Rows from block 8 of the encoder, named by matrix and row number. Rows with one number belong to one neuron. Each number is 50 + 15 x the weight over its row's rms, rounded and kept within 0 to 99. All counts start at 0. After the name is the row's rms in percent of the matrix's.
# fc1: MLP up (encoder.blocks.8.mlp.fc1.weight, 1152x192), inputs 128-191
# fc2: MLP down (encoder.blocks.8.mlp.fc2.weight, 192x1152, transposed), outputs 128-191
fc1.707 128:44 48 58 45 76 24 51 55 55 62 58 58 34 61 55 43 44 32 42 45 49 37 42 59 37 45 55 32 36 47 66 64 35 61 37 39 46 66 45 49 36 72 69 43 57 33 44 34 67 69 83 68 82 22 36 40 67 24 53 45 54 71 32 62
fc1.708 108:55 50 44 61 33 40 49 55 76 40 55 42 45 59 43 42 63 31 47 45 63 51 37 43 41 51 52 49 45 58 39 54 50 51 56 61 54 48 52 33 50 69 74 60 45 24 29 81 41 58 49 23 56 75 57 38 33 32 55 35 55 38 25 46
fc1.709 113:55 61 38 49 61 29 75 32 58 49 53 53 44 32 58 71 68 67 46 51 78 51 61 27 50 81 28 62 85 46 44 60 43 59 69 47 41 59 65 33 87 40 43 33 41 46 49 46 46 44 38 45 43 50 66 54 39 45 27 58 53 54 50 13
fc1.710 105:28 51 59 70 66 50 54 56 35 38 39 84 53 59 78 52 33 30 70 47 62 43 19 49 44 36 56 64 52 41 35 44 34 62 47 55 43 50 24 37 50 58 47 71 58 41 52 65 36 52 25 54 32 75 60 32 36 38 41 43 57 33 76 51
fc1.711 087:69 50 50 59 74 56 40 61 48 20 37 24 37 49 54 23 37 43 40 61 55 59 62 48 59 66 59 34 26 69 41 35 21 56 48 66 42 53 52 66 57 56 45 70 25 86 53 12 46 38 29 51 26 36 75 53 80 26 44 58 49 47 41 38
fc1.712 145:52 87 91 33 65 54 29 40 51 32 52 83 46 59 35 50 40 48 37 49 65 60 65 30 48 46 60 44 57 44 47 49 32 41 61 36 47 25 54 42 43 71 32 55 66 54 59 42 68 40 30 38 36 70 67 51 65 52 64 35 59 45 47 27
fc1.713 096:34 67 83 41 70 66 36 54 65 41 63 55 53 65 61 55 63 60 16 69 69 60 32 60 41 51 45 31 24 60 49 60 31 52 58 52 63 46 42 57 47 58 50 37 49 67 47 60 57 50 38 69 42 67 56 83 66 38 30 64 60 58 35 39
fc1.714 104:53 37 40 74 40 48 81 54 35 58 65 36 61 47 46 53 77 57 46 43 44 42 85 74 51 42 42 62 46 45 58 43 57 41 66 45 69 20 66 40 45 59 44 23 47 73 70 64 53 42 34 35 46 58 32 41 62 32 47 65 22 52 39 59
fc1.715 104:54 42 39 62 69 61 50 39 70 42 69 47 35 29 45 65 29 50 69 56 60 37 67 31 66 71 51 49 40 67 57 59 65 63 80 59 56 73 46 74 64 32 41 47 46 63 28 39 66 54 60 28 63 53 38 53 34 58 38 43 72 62 62 31
fc1.716 035:17 26 44 37 74 62 59 81 47 41 45 43 62 70 49 30 50 43 53 52 54 47 63 31 79 30 81 46 58 46 59 48 50 76 35 27 19 45 66 46 47 44 43 41 55 32 46 58 52 39 35 22 47 74 34 38 64 56 55 29 61 44 46 62
fc1.717 032:50 81 57 65 56 52 54 71 56 48 66 59 38 87 22 29 47 47 43 48 61 48 38 80 62 71 37 31 51 21 54 50 44 43 18 45 42 63 64 55 39 28 35 34 29 46 39 39 65 26 37 54 31 40 62 61 63 39 36 72 61 23 46 77
fc1.718 126:69 23 39 30 49 55 50 24 58 42 23 78 58 49 66 63 81 48 48 39 64 36 89 42 55 62 43 75 26 37 50 37 65 31 37 25 53 71 64 38 63 36 49 47 44 41 54 44 71 38 52 46 59 52 09 59 65 50 49 33 63 48 32 58
fc1.719 026:76 53 75 44 36 63 56 24 36 57 27 66 33 46 46 60 52 60 46 45 60 61 32 69 36 44 28 38 59 56 05 40 33 37 38 46 54 38 45 37 59 69 40 41 46 39 65 56 64 32 37 63 50 19 96 37 13 49 33 20 50 53 71 47
fc1.720 085:45 47 40 66 22 47 28 57 66 60 44 53 22 57 50 50 45 46 72 52 69 38 45 38 37 39 46 49 54 72 41 48 64 40 44 75 38 99 62 68 26 62 51 28 37 67 56 49 47 48 13 71 56 85 58 64 39 52 46 36 45 48 64 61
fc1.721 039:52 46 57 76 96 31 35 28 55 45 51 55 51 51 60 35 29 65 41 35 56 42 58 39 45 40 61 55 59 65 60 57 63 36 33 37 39 49 55 55 74 51 60 50 49 53 51 44 53 83 58 37 77 59 40 55 53 54 44 50 70 46 57 63
fc1.722 039:25 62 46 45 64 45 64 53 62 46 45 58 50 58 32 42 70 43 23 23 75 42 44 53 64 40 50 40 57 62 67 40 63 43 44 27 51 54 57 34 38 54 61 49 81 60 54 45 73 61 59 21 83 67 30 63 74 46 59 65 64 43 48 54
fc1.723 041:47 41 44 39 81 22 55 69 45 40 51 56 63 41 57 45 53 59 49 53 54 67 75 45 57 76 66 40 55 51 81 65 61 50 53 45 41 41 65 66 55 57 34 41 60 50 34 81 52 67 18 50 61 75 25 61 47 33 46 49 54 29 72 62
fc1.724 149:53 84 51 55 78 57 65 41 38 55 60 76 45 43 65 71 39 69 52 55 50 62 49 61 39 39 58 63 68 54 75 42 38 50 38 62 46 53 59 36 44 73 39 60 35 49 65 70 52 31 64 38 35 26 41 63 32 66 52 47 56 28 21 39
fc1.725 099:44 46 33 35 42 66 50 30 76 40 57 65 50 72 55 63 32 59 27 56 58 38 30 57 39 55 48 51 52 35 54 52 53 47 42 55 75 52 26 46 59 67 45 45 45 64 24 69 58 54 37 67 66 47 55 47 46 49 43 49 27 52 43 49
fc1.726 025:55 46 68 77 27 55 52 67 50 45 54 38 62 20 53 50 43 39 54 69 71 39 29 28 58 43 10 45 53 40 16 73 56 53 73 67 32 48 30 41 52 39 32 37 40 56 58 72 31 64 42 63 26 51 39 52 33 41 62 42 38 48 45 42
fc1.727 121:35 34 67 85 46 52 48 44 69 54 63 66 42 71 26 29 40 54 36 20 31 63 67 58 36 51 55 51 59 73 41 38 67 64 48 50 76 29 55 36 83 46 81 70 58 35 18 44 34 59 40 55 41 49 24 71 40 46 36 49 58 57 41 27
fc1.728 033:47 26 77 58 63 48 48 26 39 62 47 73 55 14 36 39 43 60 52 37 64 62 63 35 67 24 25 71 60 57 00 72 66 38 33 47 32 76 42 75 56 47 42 51 58 61 63 83 30 60 39 41 52 30 27 59 48 63 66 37 49 46 33 24
fc1.729 179:66 49 20 38 73 71 39 50 55 64 53 26 24 58 63 79 62 53 36 67 54 40 45 36 36 34 67 80 43 33 67 35 62 44 56 46 69 46 30 37 79 47 30 62 45 48 34 36 67 60 37 42 91 41 43 66 40 60 55 46 68 41 00 32
fc1.730 153:54 57 83 66 36 48 61 44 39 56 59 64 47 57 58 45 63 31 46 84 49 55 18 74 44 39 56 65 44 13 58 73 54 25 53 34 37 30 65 42 30 67 30 34 54 54 67 21 42 50 40 54 45 33 47 60 42 53 49 50 57 52 37 40
fc1.731 123:55 40 55 35 45 34 50 57 68 34 53 42 44 68 59 24 59 32 65 20 35 40 45 24 71 56 56 65 81 42 48 60 68 18 54 46 32 53 56 61 48 58 64 25 39 56 48 69 30 46 36 59 61 57 68 64 38 70 31 46 36 43 51 62
fc1.732 102:74 46 46 54 49 80 45 62 41 54 52 50 38 68 56 38 49 55 34 09 53 36 65 44 45 54 10 40 74 34 62 50 36 75 44 65 65 70 35 44 28 40 65 65 25 39 57 58 35 56 48 55 57 51 52 39 46 60 37 53 49 55 42 40
fc1.733 104:49 34 55 30 58 26 58 49 65 50 35 44 47 46 53 20 26 42 67 40 51 51 42 67 45 66 58 65 35 30 61 39 41 33 58 62 39 71 62 79 57 24 53 42 65 91 66 52 48 33 19 83 55 50 49 31 50 35 66 24 42 23 25 60
fc1.734 118:59 43 56 40 60 61 38 45 48 59 56 68 59 43 26 41 51 15 57 33 58 39 63 54 34 45 79 24 78 51 26 60 62 61 51 54 68 44 72 60 27 52 34 30 60 56 29 40 60 56 30 54 59 71 50 59 54 16 51 27 46 47 50 33
fc1.735 099:15 49 72 63 54 48 52 46 50 69 46 59 54 38 61 29 75 58 48 73 76 38 53 51 53 50 51 29 60 75 43 26 55 82 44 72 41 48 63 56 65 11 54 52 55 58 49 55 68 33 65 57 50 10 45 69 47 85 07 73 38 56 48 25
fc1.736 137:50 28 33 43 47 45 76 24 54 41 69 14 42 51 21 25 40 40 23 44 36 32 51 36 57 65 51 52 58 59 61 47 53 67 42 24 45 39 60 47 65 37 52 41 61 18 82 42 22 22 49 36 68 47 42 52 36 53 66 46 64 52 41 58
fc1.737 103:56 50 41 65 49 51 45 67 47 62 54 77 55 66 23 36 41 60 53 77 45 60 29 65 42 76 76 21 45 35 54 67 14 55 86 58 55 41 54 43 57 90 71 27 44 59 68 42 48 52 48 39 46 61 41 59 40 69 37 53 53 67 52 26
fc1.738 027:37 92 36 34 54 69 44 58 48 30 50 47 59 60 39 52 40 33 52 78 40 34 24 51 60 64 40 22 29 46 66 35 27 50 62 49 44 47 47 56 48 67 38 38 46 43 51 72 40 70 54 46 47 34 43 89 43 30 35 36 46 36 70 41
fc1.739 104:54 47 38 53 71 60 49 44 44 63 44 73 38 63 66 50 31 47 36 76 20 70 33 56 39 57 65 36 78 45 57 68 18 66 30 39 48 34 52 56 64 62 47 57 18 35 37 60 71 66 39 58 38 29 78 34 58 53 72 33 32 24 25 31
fc1.740 087:39 40 39 56 23 38 78 52 44 59 72 65 60 39 37 50 54 68 55 66 48 50 29 37 55 65 53 80 30 53 37 80 38 55 53 62 21 57 40 37 47 46 68 64 39 64 47 23 55 68 19 44 17 48 75 72 56 74 53 44 46 53 18 63
fc1.741 131:30 68 18 47 51 64 66 77 58 39 58 51 67 46 18 32 46 37 62 43 44 51 35 64 45 50 33 52 37 30 13 38 57 39 51 49 46 43 54 20 27 65 22 29 56 83 77 61 29 57 41 52 52 66 31 36 45 15 60 51 36 52 30 49
fc1.742 122:48 92 41 48 56 61 45 56 42 51 40 53 69 30 41 62 40 57 60 58 67 39 22 33 61 43 31 75 70 75 66 58 31 54 54 41 49 71 41 44 39 30 52 49 74 48 46 71 73 76 16 48 49 71 44 60 57 44 33 58 64 37 34 44
fc1.743 031:83 54 41 54 62 42 45 48 61 38 47 40 03 48 58 36 62 55 49 30 51 55 54 56 62 80 51 51 46 49 64 31 44 64 39 43 40 48 76 64 51 36 35 26 36 39 46 57 67 49 42 52 33 34 46 39 53 39 39 44 45 13 77 37
fc1.744 092:51 42 50 55 51 57 26 51 48 77 86 54 44 80 60 44 32 41 57 44 46 69 58 54 45 59 62 80 54 10 63 31 34 72 31 44 52 45 61 41 44 60 27 52 51 39 56 63 55 40 40 42 80 36 35 66 40 47 65 37 48 55 21 26
fc1.745 142:31 75 98 41 34 37 54 47 50 46 57 81 52 64 43 46 51 52 38 41 47 54 41 55 26 86 36 36 63 40 32 51 43 45 48 47 71 66 47 23 49 48 60 66 32 30 25 63 75 54 41 69 55 35 16 43 59 47 56 46 56 33 40 43
fc1.746 084:23 73 42 52 34 41 54 50 55 07 38 56 31 15 41 70 71 61 34 59 66 47 86 36 46 55 41 73 51 10 72 60 52 67 48 46 53 43 83 33 61 41 27 73 54 45 42 74 38 56 24 48 45 67 47 49 69 38 29 55 69 51 49 24
fc1.747 050:58 21 21 41 66 30 29 44 45 63 51 43 89 41 45 39 66 41 68 67 45 43 68 28 49 45 60 46 38 62 71 43 50 73 78 60 45 25 46 50 43 38 59 41 45 45 35 48 47 65 32 43 36 29 31 57 58 47 58 56 49 77 36 45
fc1.748 104:40 43 71 46 60 56 37 65 54 54 50 37 36 54 42 45 41 66 55 49 50 43 90 63 44 41 67 49 63 68 54 48 60 70 28 11 60 51 52 65 70 38 49 30 52 46 54 43 86 28 64 51 86 63 51 50 56 47 43 32 49 44 54 38
fc1.749 033:23 53 65 67 44 55 59 41 55 70 54 21 64 54 62 43 42 55 13 72 62 45 56 47 76 54 57 71 37 52 78 36 55 83 42 37 33 47 57 29 31 33 31 61 28 68 70 35 36 75 36 48 33 40 43 48 60 41 28 44 51 55 79 66
fc1.750 137:42 45 44 44 59 76 43 33 66 44 47 49 32 46 36 61 72 64 29 62 19 44 51 62 55 44 62 77 36 53 58 24 53 38 73 24 69 60 32 34 78 55 61 44 39 46 21 46 61 53 48 57 58 36 58 44 42 41 70 77 62 57 33 67
fc1.751 045:59 69 38 56 45 70 80 47 41 46 37 59 33 62 73 56 66 21 52 59 57 47 60 33 19 58 79 40 36 23 35 48 56 46 55 27 20 39 18 56 44 63 45 67 32 37 55 34 75 48 43 50 51 47 67 40 25 46 65 51 47 60 71 34
fc1.752 132:59 23 58 32 25 73 46 59 45 52 77 63 55 60 61 35 33 46 52 15 64 44 74 44 62 46 47 64 58 54 70 46 65 49 60 35 63 20 02 87 54 49 51 61 28 71 45 34 33 40 58 47 49 55 30 35 76 42 48 54 27 56 36 50
fc1.753 039:53 17 44 36 79 62 56 41 42 39 62 38 32 30 33 48 46 53 89 54 48 34 40 43 30 48 57 23 38 72 76 53 51 51 65 53 27 46 77 58 48 47 47 15 39 44 32 29 27 59 36 34 27 50 33 49 49 25 83 41 48 55 12 45
fc1.754 026:47 45 67 71 51 59 28 12 43 69 43 63 39 63 45 77 24 49 26 26 64 75 43 30 64 50 39 64 57 76 28 18 39 58 41 33 55 36 40 46 48 67 58 41 44 61 74 53 54 57 48 54 35 44 62 49 25 50 24 33 44 47 76 43
fc1.755 102:73 52 53 36 66 32 39 64 53 53 36 63 51 26 66 33 60 48 68 77 40 52 45 48 63 61 33 42 29 51 73 57 46 64 60 52 31 52 49 48 44 36 57 49 53 57 58 56 23 26 32 60 50 71 52 71 64 56 61 54 36 58 55 67
fc1.756 108:70 10 37 40 65 33 47 46 54 49 46 36 35 50 48 39 51 50 73 48 41 55 67 62 47 47 32 40 64 37 47 79 40 60 63 49 59 58 68 56 54 24 63 15 42 66 56 29 53 63 63 37 67 48 37 78 51 39 35 50 32 34 54 36
fc1.757 075:72 67 42 68 74 54 58 57 37 66 37 78 20 69 53 37 79 19 15 66 47 52 51 17 72 49 48 29 44 24 60 48 56 58 23 45 59 65 41 38 74 45 08 52 34 41 63 33 41 59 54 56 64 34 74 45 88 64 48 58 51 57 45 64
fc1.758 106:51 60 78 74 45 59 61 40 61 43 34 24 30 63 66 31 51 70 25 50 59 55 17 73 57 53 45 47 65 56 54 38 90 69 47 57 83 78 51 73 51 58 53 56 64 29 68 33 32 49 70 66 51 76 13 49 39 67 18 64 49 36 31 27
fc1.759 033:65 71 57 47 54 22 44 45 64 22 38 30 46 48 71 27 54 33 52 30 60 26 43 37 36 54 73 50 58 50 41 52 45 67 31 44 34 17 29 58 35 61 59 50 33 58 72 57 37 43 30 49 60 57 42 49 67 53 43 42 53 45 41 62
fc2.707 123:59 26 49 75 40 45 46 22 57 61 49 29 75 49 35 59 62 51 55 57 97 53 64 33 34 43 54 82 46 42 52 49 76 52 59 50 57 22 54 25 53 25 06 47 56 38 33 51 41 38 20 46 29 40 62 46 44 50 37 56 50 19 38 66
fc2.708 098:71 46 42 56 44 38 48 41 10 38 54 58 34 54 58 57 16 56 53 45 61 61 48 55 64 47 38 45 41 42 49 63 45 33 68 48 61 66 45 43 51 33 29 43 65 76 56 35 50 61 22 51 52 38 28 47 56 44 54 64 61 65 78 50
fc2.709 103:45 49 86 27 68 56 51 55 50 42 58 77 24 55 28 54 46 39 56 57 26 66 51 22 47 63 52 42 59 41 53 67 47 24 54 59 64 44 61 58 54 47 44 54 55 12 61 47 52 30 41 32 52 63 47 37 53 49 37 60 61 68 42 83
fc2.710 095:37 65 28 72 56 32 53 24 53 40 37 68 54 73 54 68 62 46 56 43 51 52 33 10 50 33 33 42 43 57 46 59 50 59 55 27 54 42 60 58 52 50 58 51 41 22 60 48 51 60 42 42 55 43 56 51 37 49 52 13 48 33 59 59
fc2.711 079:14 57 42 55 37 25 67 48 47 17 61 60 52 76 57 55 51 39 64 51 32 82 60 72 40 33 64 52 59 37 51 61 17 56 37 40 49 44 76 40 54 52 67 29 44 46 57 72 43 35 28 55 53 45 57 65 49 48 15 61 57 82 52 76
fc2.712 113:43 51 46 63 61 50 53 24 31 69 51 45 63 33 65 52 66 53 68 32 62 47 45 65 59 31 50 67 46 71 58 47 45 57 65 68 22 57 56 44 65 53 55 50 50 28 23 56 42 80 55 56 57 76 53 39 52 29 52 32 62 51 77 54
fc2.713 095:23 40 70 64 65 29 67 39 35 49 66 33 43 35 65 62 46 52 54 35 36 60 64 53 32 43 30 41 65 69 36 68 42 24 55 59 20 66 67 41 64 24 31 51 69 48 70 51 71 25 52 36 44 44 55 47 46 62 50 17 42 61 46 43
fc2.714 093:37 40 35 55 36 51 81 29 37 53 47 47 69 69 60 66 48 48 71 58 66 51 28 47 43 52 55 41 51 49 39 36 50 68 29 58 39 59 61 41 41 46 46 56 52 39 36 48 36 57 55 42 11 51 52 53 41 63 41 12 61 41 76 45
fc2.715 090:68 59 44 49 49 22 32 45 70 38 60 59 73 55 61 38 42 41 50 15 35 60 63 76 18 64 33 41 55 50 49 52 41 68 48 65 50 58 66 32 51 74 35 52 54 51 42 30 67 46 44 70 82 61 47 53 53 59 55 83 36 62 68 41
fc2.716 081:76 70 47 53 28 27 43 18 61 56 43 62 30 44 38 69 46 62 44 56 52 39 44 54 36 67 26 46 43 48 52 57 51 32 51 73 72 65 32 62 48 55 60 43 33 58 57 43 36 60 69 67 41 26 57 61 34 39 33 75 35 58 54 37
fc2.717 074:63 26 43 40 39 47 42 28 44 55 28 48 55 15 73 70 58 46 47 46 46 53 66 37 35 39 65 71 42 86 51 52 43 61 70 64 67 38 32 53 62 67 62 57 68 59 66 61 28 85 65 60 63 59 47 32 37 57 66 29 46 71 50 27
fc2.718 100:57 69 21 47 61 54 55 51 58 59 52 45 34 57 56 51 69 59 64 42 45 58 45 51 39 32 44 30 71 49 46 49 53 56 53 46 56 36 73 61 59 47 43 41 50 76 65 78 43 49 59 73 64 74 48 45 61 42 52 08 40 45 58 72
fc2.719 062:32 58 31 56 73 32 33 66 70 34 75 24 70 43 51 47 43 46 56 45 39 38 56 36 61 50 57 56 44 41 98 59 85 71 62 63 40 63 48 68 45 40 62 54 43 62 42 52 24 72 55 48 57 70 02 71 77 46 45 78 52 41 36 55
fc2.720 081:54 68 34 63 42 34 40 62 51 27 53 37 59 40 46 95 31 82 54 57 57 39 52 73 58 67 50 45 50 63 72 57 55 36 45 54 39 28 58 18 56 71 45 62 71 38 65 35 66 14 52 50 69 52 37 39 53 40 67 72 48 39 30 59
fc2.721 095:55 36 35 27 00 52 61 69 43 38 61 61 32 48 42 59 61 39 60 52 47 70 47 46 65 52 51 49 47 13 31 33 41 63 55 65 53 47 34 42 26 40 54 46 38 59 37 67 36 26 29 55 14 44 62 55 33 33 60 52 30 53 36 55
fc2.722 091:62 41 40 60 36 59 51 42 48 46 64 47 48 49 56 59 24 57 72 76 35 61 54 38 45 71 50 58 40 35 21 50 37 58 54 74 52 45 38 63 55 54 47 60 20 38 49 54 24 32 34 74 14 43 64 39 28 53 30 43 36 56 47 51
fc2.723 078:56 43 44 71 15 71 42 22 60 53 37 52 42 54 31 56 52 46 38 52 45 46 39 51 38 44 43 64 41 60 17 33 50 69 57 39 49 71 34 19 43 44 66 58 53 46 79 27 15 47 73 43 25 45 59 44 51 64 45 48 48 76 17 43
fc2.724 133:38 33 32 86 35 41 52 38 75 56 36 36 43 66 48 18 75 46 48 41 64 56 54 27 55 52 39 62 60 54 53 83 39 62 47 22 29 51 44 37 49 40 49 40 66 33 46 55 74 43 38 70 42 58 69 56 75 40 50 41 64 41 75 45
fc2.725 079:84 45 30 54 30 43 47 84 53 62 45 60 40 53 32 50 30 20 62 30 71 22 47 47 47 46 47 30 58 29 37 35 44 35 42 54 40 61 37 36 00 29 65 54 52 26 70 63 50 12 51 67 56 37 70 47 10 74 51 56 56 77 74 30
fc2.726 061:45 52 34 26 50 56 45 30 43 46 50 73 37 76 39 45 51 49 43 30 33 61 61 61 47 61 88 58 48 62 87 37 49 34 32 29 78 64 71 55 52 64 66 58 56 47 42 20 65 46 64 42 69 48 63 44 56 56 53 58 57 59 56 45
fc2.727 102:63 48 43 21 45 71 74 59 58 66 38 36 36 34 33 47 44 52 59 53 70 28 50 44 62 44 47 66 37 53 55 51 61 60 42 64 20 54 43 78 46 45 55 68 39 58 53 46 53 56 59 40 54 63 64 37 34 43 71 56 54 47 43 59
fc2.728 079:63 65 28 48 43 52 56 70 54 34 49 38 45 78 56 53 70 44 53 63 47 38 28 65 41 69 66 23 42 45 99 27 43 48 55 51 66 32 68 41 30 54 50 42 37 36 24 12 67 39 58 56 48 62 57 43 48 39 29 57 60 58 68 69
fc2.729 142:41 53 54 49 43 64 10 45 57 34 35 30 49 28 41 47 44 53 36 84 40 52 30 48 34 62 58 39 57 54 34 61 34 59 25 22 39 73 46 48 52 51 79 47 15 59 67 44 58 62 55 47 45 40 59 54 19 45 43 37 52 62 43 58
fc2.730 128:49 28 17 31 51 49 61 54 69 40 31 57 59 56 78 52 56 72 21 12 57 46 51 35 38 47 12 28 36 72 37 30 75 52 44 58 55 56 25 54 62 47 64 57 43 46 52 86 56 39 55 58 09 50 49 24 37 66 37 37 43 62 43 60
fc2.731 110:54 70 46 21 58 40 67 45 62 32 48 49 32 38 57 49 53 61 56 55 62 59 63 54 28 40 40 41 48 55 29 48 60 45 51 40 38 75 13 41 53 73 37 33 40 61 66 55 47 44 49 48 35 49 39 32 36 76 38 71 59 55 54 36
fc2.732 101:42 31 70 60 53 46 69 54 29 56 51 50 57 24 38 54 54 45 70 04 53 49 64 61 44 81 66 53 46 51 48 53 71 25 43 40 28 63 45 42 28 62 28 55 42 67 32 57 42 52 60 35 63 09 38 43 45 65 62 76 57 53 60 40
fc2.733 091:55 55 73 57 55 68 56 53 56 56 47 74 72 43 44 77 54 51 37 58 41 64 53 48 65 37 40 43 49 31 57 55 27 75 40 26 48 57 65 45 61 55 43 61 72 47 47 67 72 44 33 50 58 32 44 60 33 56 31 95 41 50 35 45
fc2.734 111:57 82 78 50 38 22 38 38 39 52 26 38 63 30 43 37 71 67 65 67 30 42 36 73 46 44 38 47 32 57 67 56 66 33 84 52 53 31 75 43 58 47 44 53 24 68 66 35 38 59 61 54 11 80 44 51 42 55 27 69 44 52 46 27
fc2.735 091:79 39 53 65 50 64 52 53 29 41 56 52 74 71 31 44 57 59 59 62 57 43 46 44 49 62 38 62 44 42 47 52 49 36 60 41 57 29 56 50 57 70 31 40 40 51 44 62 01 51 29 78 53 87 45 47 44 68 77 46 54 57 30 86
fc2.736 113:02 32 44 35 60 23 40 63 53 83 63 67 60 48 46 58 42 70 65 65 55 55 44 63 49 44 69 35 50 64 44 41 30 41 45 41 60 61 41 64 33 67 19 62 42 73 51 49 61 73 58 75 48 40 61 48 50 49 39 64 50 22 51 24
fc2.737 101:41 41 58 45 37 64 39 59 53 38 58 21 59 58 57 54 71 38 41 49 30 57 61 42 52 26 55 57 70 33 88 41 34 57 24 47 38 77 38 43 35 41 46 45 56 38 52 50 28 61 57 36 78 90 44 29 64 44 53 45 62 49 67 37
fc2.738 065:53 13 59 70 50 40 51 34 51 63 60 52 47 42 51 35 52 55 47 34 74 78 65 47 34 46 57 74 60 53 34 68 63 44 39 59 63 52 49 32 63 33 75 62 60 48 62 32 59 31 40 44 38 75 54 14 49 60 67 64 52 69 21 60
fc2.739 111:12 56 42 51 39 48 60 19 28 25 74 21 60 50 45 56 64 74 33 62 40 54 52 31 52 61 56 74 60 59 35 49 72 10 58 34 74 58 65 77 38 57 53 58 86 47 18 60 40 41 55 29 74 68 65 48 08 67 55 49 52 17 50 65
fc2.740 079:84 53 52 19 56 42 46 53 50 27 42 06 58 71 28 39 57 45 48 50 23 89 50 73 65 68 80 48 61 43 51 35 42 64 59 60 56 33 59 54 35 64 46 56 60 41 41 45 22 27 47 71 45 58 25 47 57 33 74 41 56 67 78 37
fc2.741 118:50 41 35 82 49 30 55 46 47 55 63 42 70 40 59 25 51 34 47 51 51 42 81 41 56 53 42 45 50 52 69 32 30 64 50 40 31 43 48 48 42 58 50 60 44 73 28 57 63 46 41 88 35 67 71 44 52 65 28 43 30 19 17 55
fc2.742 107:43 56 48 47 19 40 36 81 19 52 84 46 70 27 45 57 53 75 38 45 54 41 43 56 65 74 41 46 62 49 65 66 43 49 44 68 61 62 66 19 63 61 73 62 18 41 54 51 21 53 73 28 49 43 49 42 49 58 54 39 38 68 67 55
fc2.743 045:51 41 52 45 54 59 55 63 76 56 46 68 05 49 61 40 37 31 35 30 55 47 41 40 49 73 50 67 60 48 48 44 59 72 43 51 32 46 47 38 33 39 44 48 34 38 38 51 33 38 42 46 39 41 15 50 45 62 30 47 42 31 77 09
fc2.744 075:56 45 61 52 64 62 56 67 32 50 45 66 45 41 62 78 47 49 43 63 50 27 52 52 52 48 56 30 71 65 52 60 41 47 60 52 29 51 42 57 44 60 43 53 58 60 61 60 60 43 38 51 45 54 56 35 13 69 69 43 46 48 42 40
fc2.745 123:53 22 60 51 39 53 32 50 64 63 47 49 76 33 68 30 25 63 66 51 52 35 50 51 49 25 44 35 44 65 50 56 29 26 35 53 67 34 49 49 37 32 33 61 14 72 66 64 42 39 43 28 40 52 26 36 23 45 42 55 69 46 44 55
fc2.746 083:57 56 45 64 47 57 64 42 62 43 25 57 69 45 62 60 77 59 52 71 49 46 61 40 61 63 28 46 87 51 88 35 52 56 32 58 47 39 68 60 51 67 20 70 86 33 51 25 33 45 19 59 38 73 62 42 41 53 35 35 42 71 24 64
fc2.747 111:43 69 83 55 36 60 68 35 59 44 38 61 06 55 66 65 36 60 22 42 51 61 35 58 52 62 32 57 74 45 29 57 57 53 30 27 36 77 52 52 54 62 33 63 46 46 65 51 43 37 71 54 63 57 54 40 38 51 28 50 52 29 55 43
fc2.748 097:35 26 57 57 53 57 34 49 41 33 67 45 50 41 57 38 18 60 36 33 51 37 35 69 72 30 16 28 39 62 69 44 40 49 44 34 40 35 16 47 35 72 32 51 39 58 47 64 52 57 56 47 51 41 43 16 47 39 55 12 49 66 30 62
fc2.749 078:76 42 36 34 47 42 32 68 41 35 49 76 45 49 33 55 67 45 74 37 45 64 52 50 21 30 60 31 59 39 30 61 33 24 54 78 58 49 39 70 71 64 73 29 61 36 29 67 55 37 64 71 71 52 64 63 38 57 73 67 25 44 34 33
fc2.750 124:34 42 68 52 45 61 34 52 59 61 33 14 55 59 51 39 66 30 24 47 34 61 23 72 41 65 77 28 44 53 30 17 79 61 67 54 51 53 32 42 40 43 42 39 39 44 57 33 50 51 63 57 54 70 37 50 52 33 71 42 59 66 56 54
fc2.751 118:39 44 49 40 59 27 31 41 61 54 49 50 55 34 43 35 28 61 69 32 39 58 43 63 77 43 24 33 65 63 59 40 51 68 48 58 76 64 74 51 56 30 47 38 62 67 45 72 31 51 48 53 52 47 24 59 66 38 31 33 55 37 28 41
fc2.752 106:48 78 46 39 55 37 71 36 29 35 69 27 39 48 60 55 60 53 43 48 59 55 33 71 56 42 57 42 45 22 51 47 64 81 23 68 58 43 38 44 48 44 48 36 58 69 57 58 24 29 56 68 53 63 71 41 24 51 27 61 68 31 49 33
fc2.753 089:37 74 58 69 38 40 51 49 64 60 41 57 61 69 74 51 46 37 22 51 34 63 62 64 58 61 31 76 61 48 23 61 47 54 46 25 65 52 20 59 43 53 44 93 49 68 75 62 66 57 60 54 68 70 61 41 52 79 11 46 52 49 78 56
fc2.754 064:47 45 41 40 55 43 74 88 42 36 58 46 67 33 46 35 70 57 68 74 52 33 49 65 41 37 70 38 41 18 65 75 57 43 57 79 39 59 72 43 66 39 54 43 58 29 22 57 47 42 40 53 70 50 37 60 61 45 68 77 47 46 25 50
fc2.755 097:55 56 49 39 61 62 42 24 14 57 49 48 76 46 37 40 45 52 31 62 46 31 73 49 64 55 42 36 68 52 41 77 75 47 48 35 78 56 46 45 66 49 33 43 66 64 69 33 78 42 33 57 57 28 42 50 68 37 81 50 75 62 70 41
fc2.756 096:37 56 42 28 71 29 42 77 79 44 62 50 82 94 30 49 44 52 47 58 60 09 65 53 40 34 43 15 65 34 58 56 58 66 53 20 48 41 63 45 49 41 82 50 67 81 46 65 52 45 35 42 49 53 16 59 32 66 59 61 43 74 48 42
fc2.757 080:48 48 50 66 53 57 45 52 52 42 50 55 72 46 59 60 66 72 29 51 54 40 70 95 44 43 28 74 62 60 17 35 30 40 78 41 41 29 82 40 50 56 60 52 48 50 57 66 61 23 61 37 39 55 66 34 46 54 43 32 33 19 56 32
fc2.758 115:45 42 38 49 40 85 58 64 43 44 78 83 61 35 59 49 45 21 53 50 65 42 41 44 23 44 62 52 64 39 46 58 36 32 46 39 53 39 33 69 42 49 49 48 20 78 48 75 63 37 39 20 65 43 70 47 37 26 62 38 44 55 64 72
fc2.759 075:51 28 43 47 44 75 56 51 41 86 47 76 49 43 39 74 51 68 53 80 55 74 48 51 66 40 37 36 36 37 62 38 43 36 65 69 58 68 74 43 76 39 41 48 66 51 27 54 55 61 63 62 48 33 66 45 45 43 31 50 53 42 65 29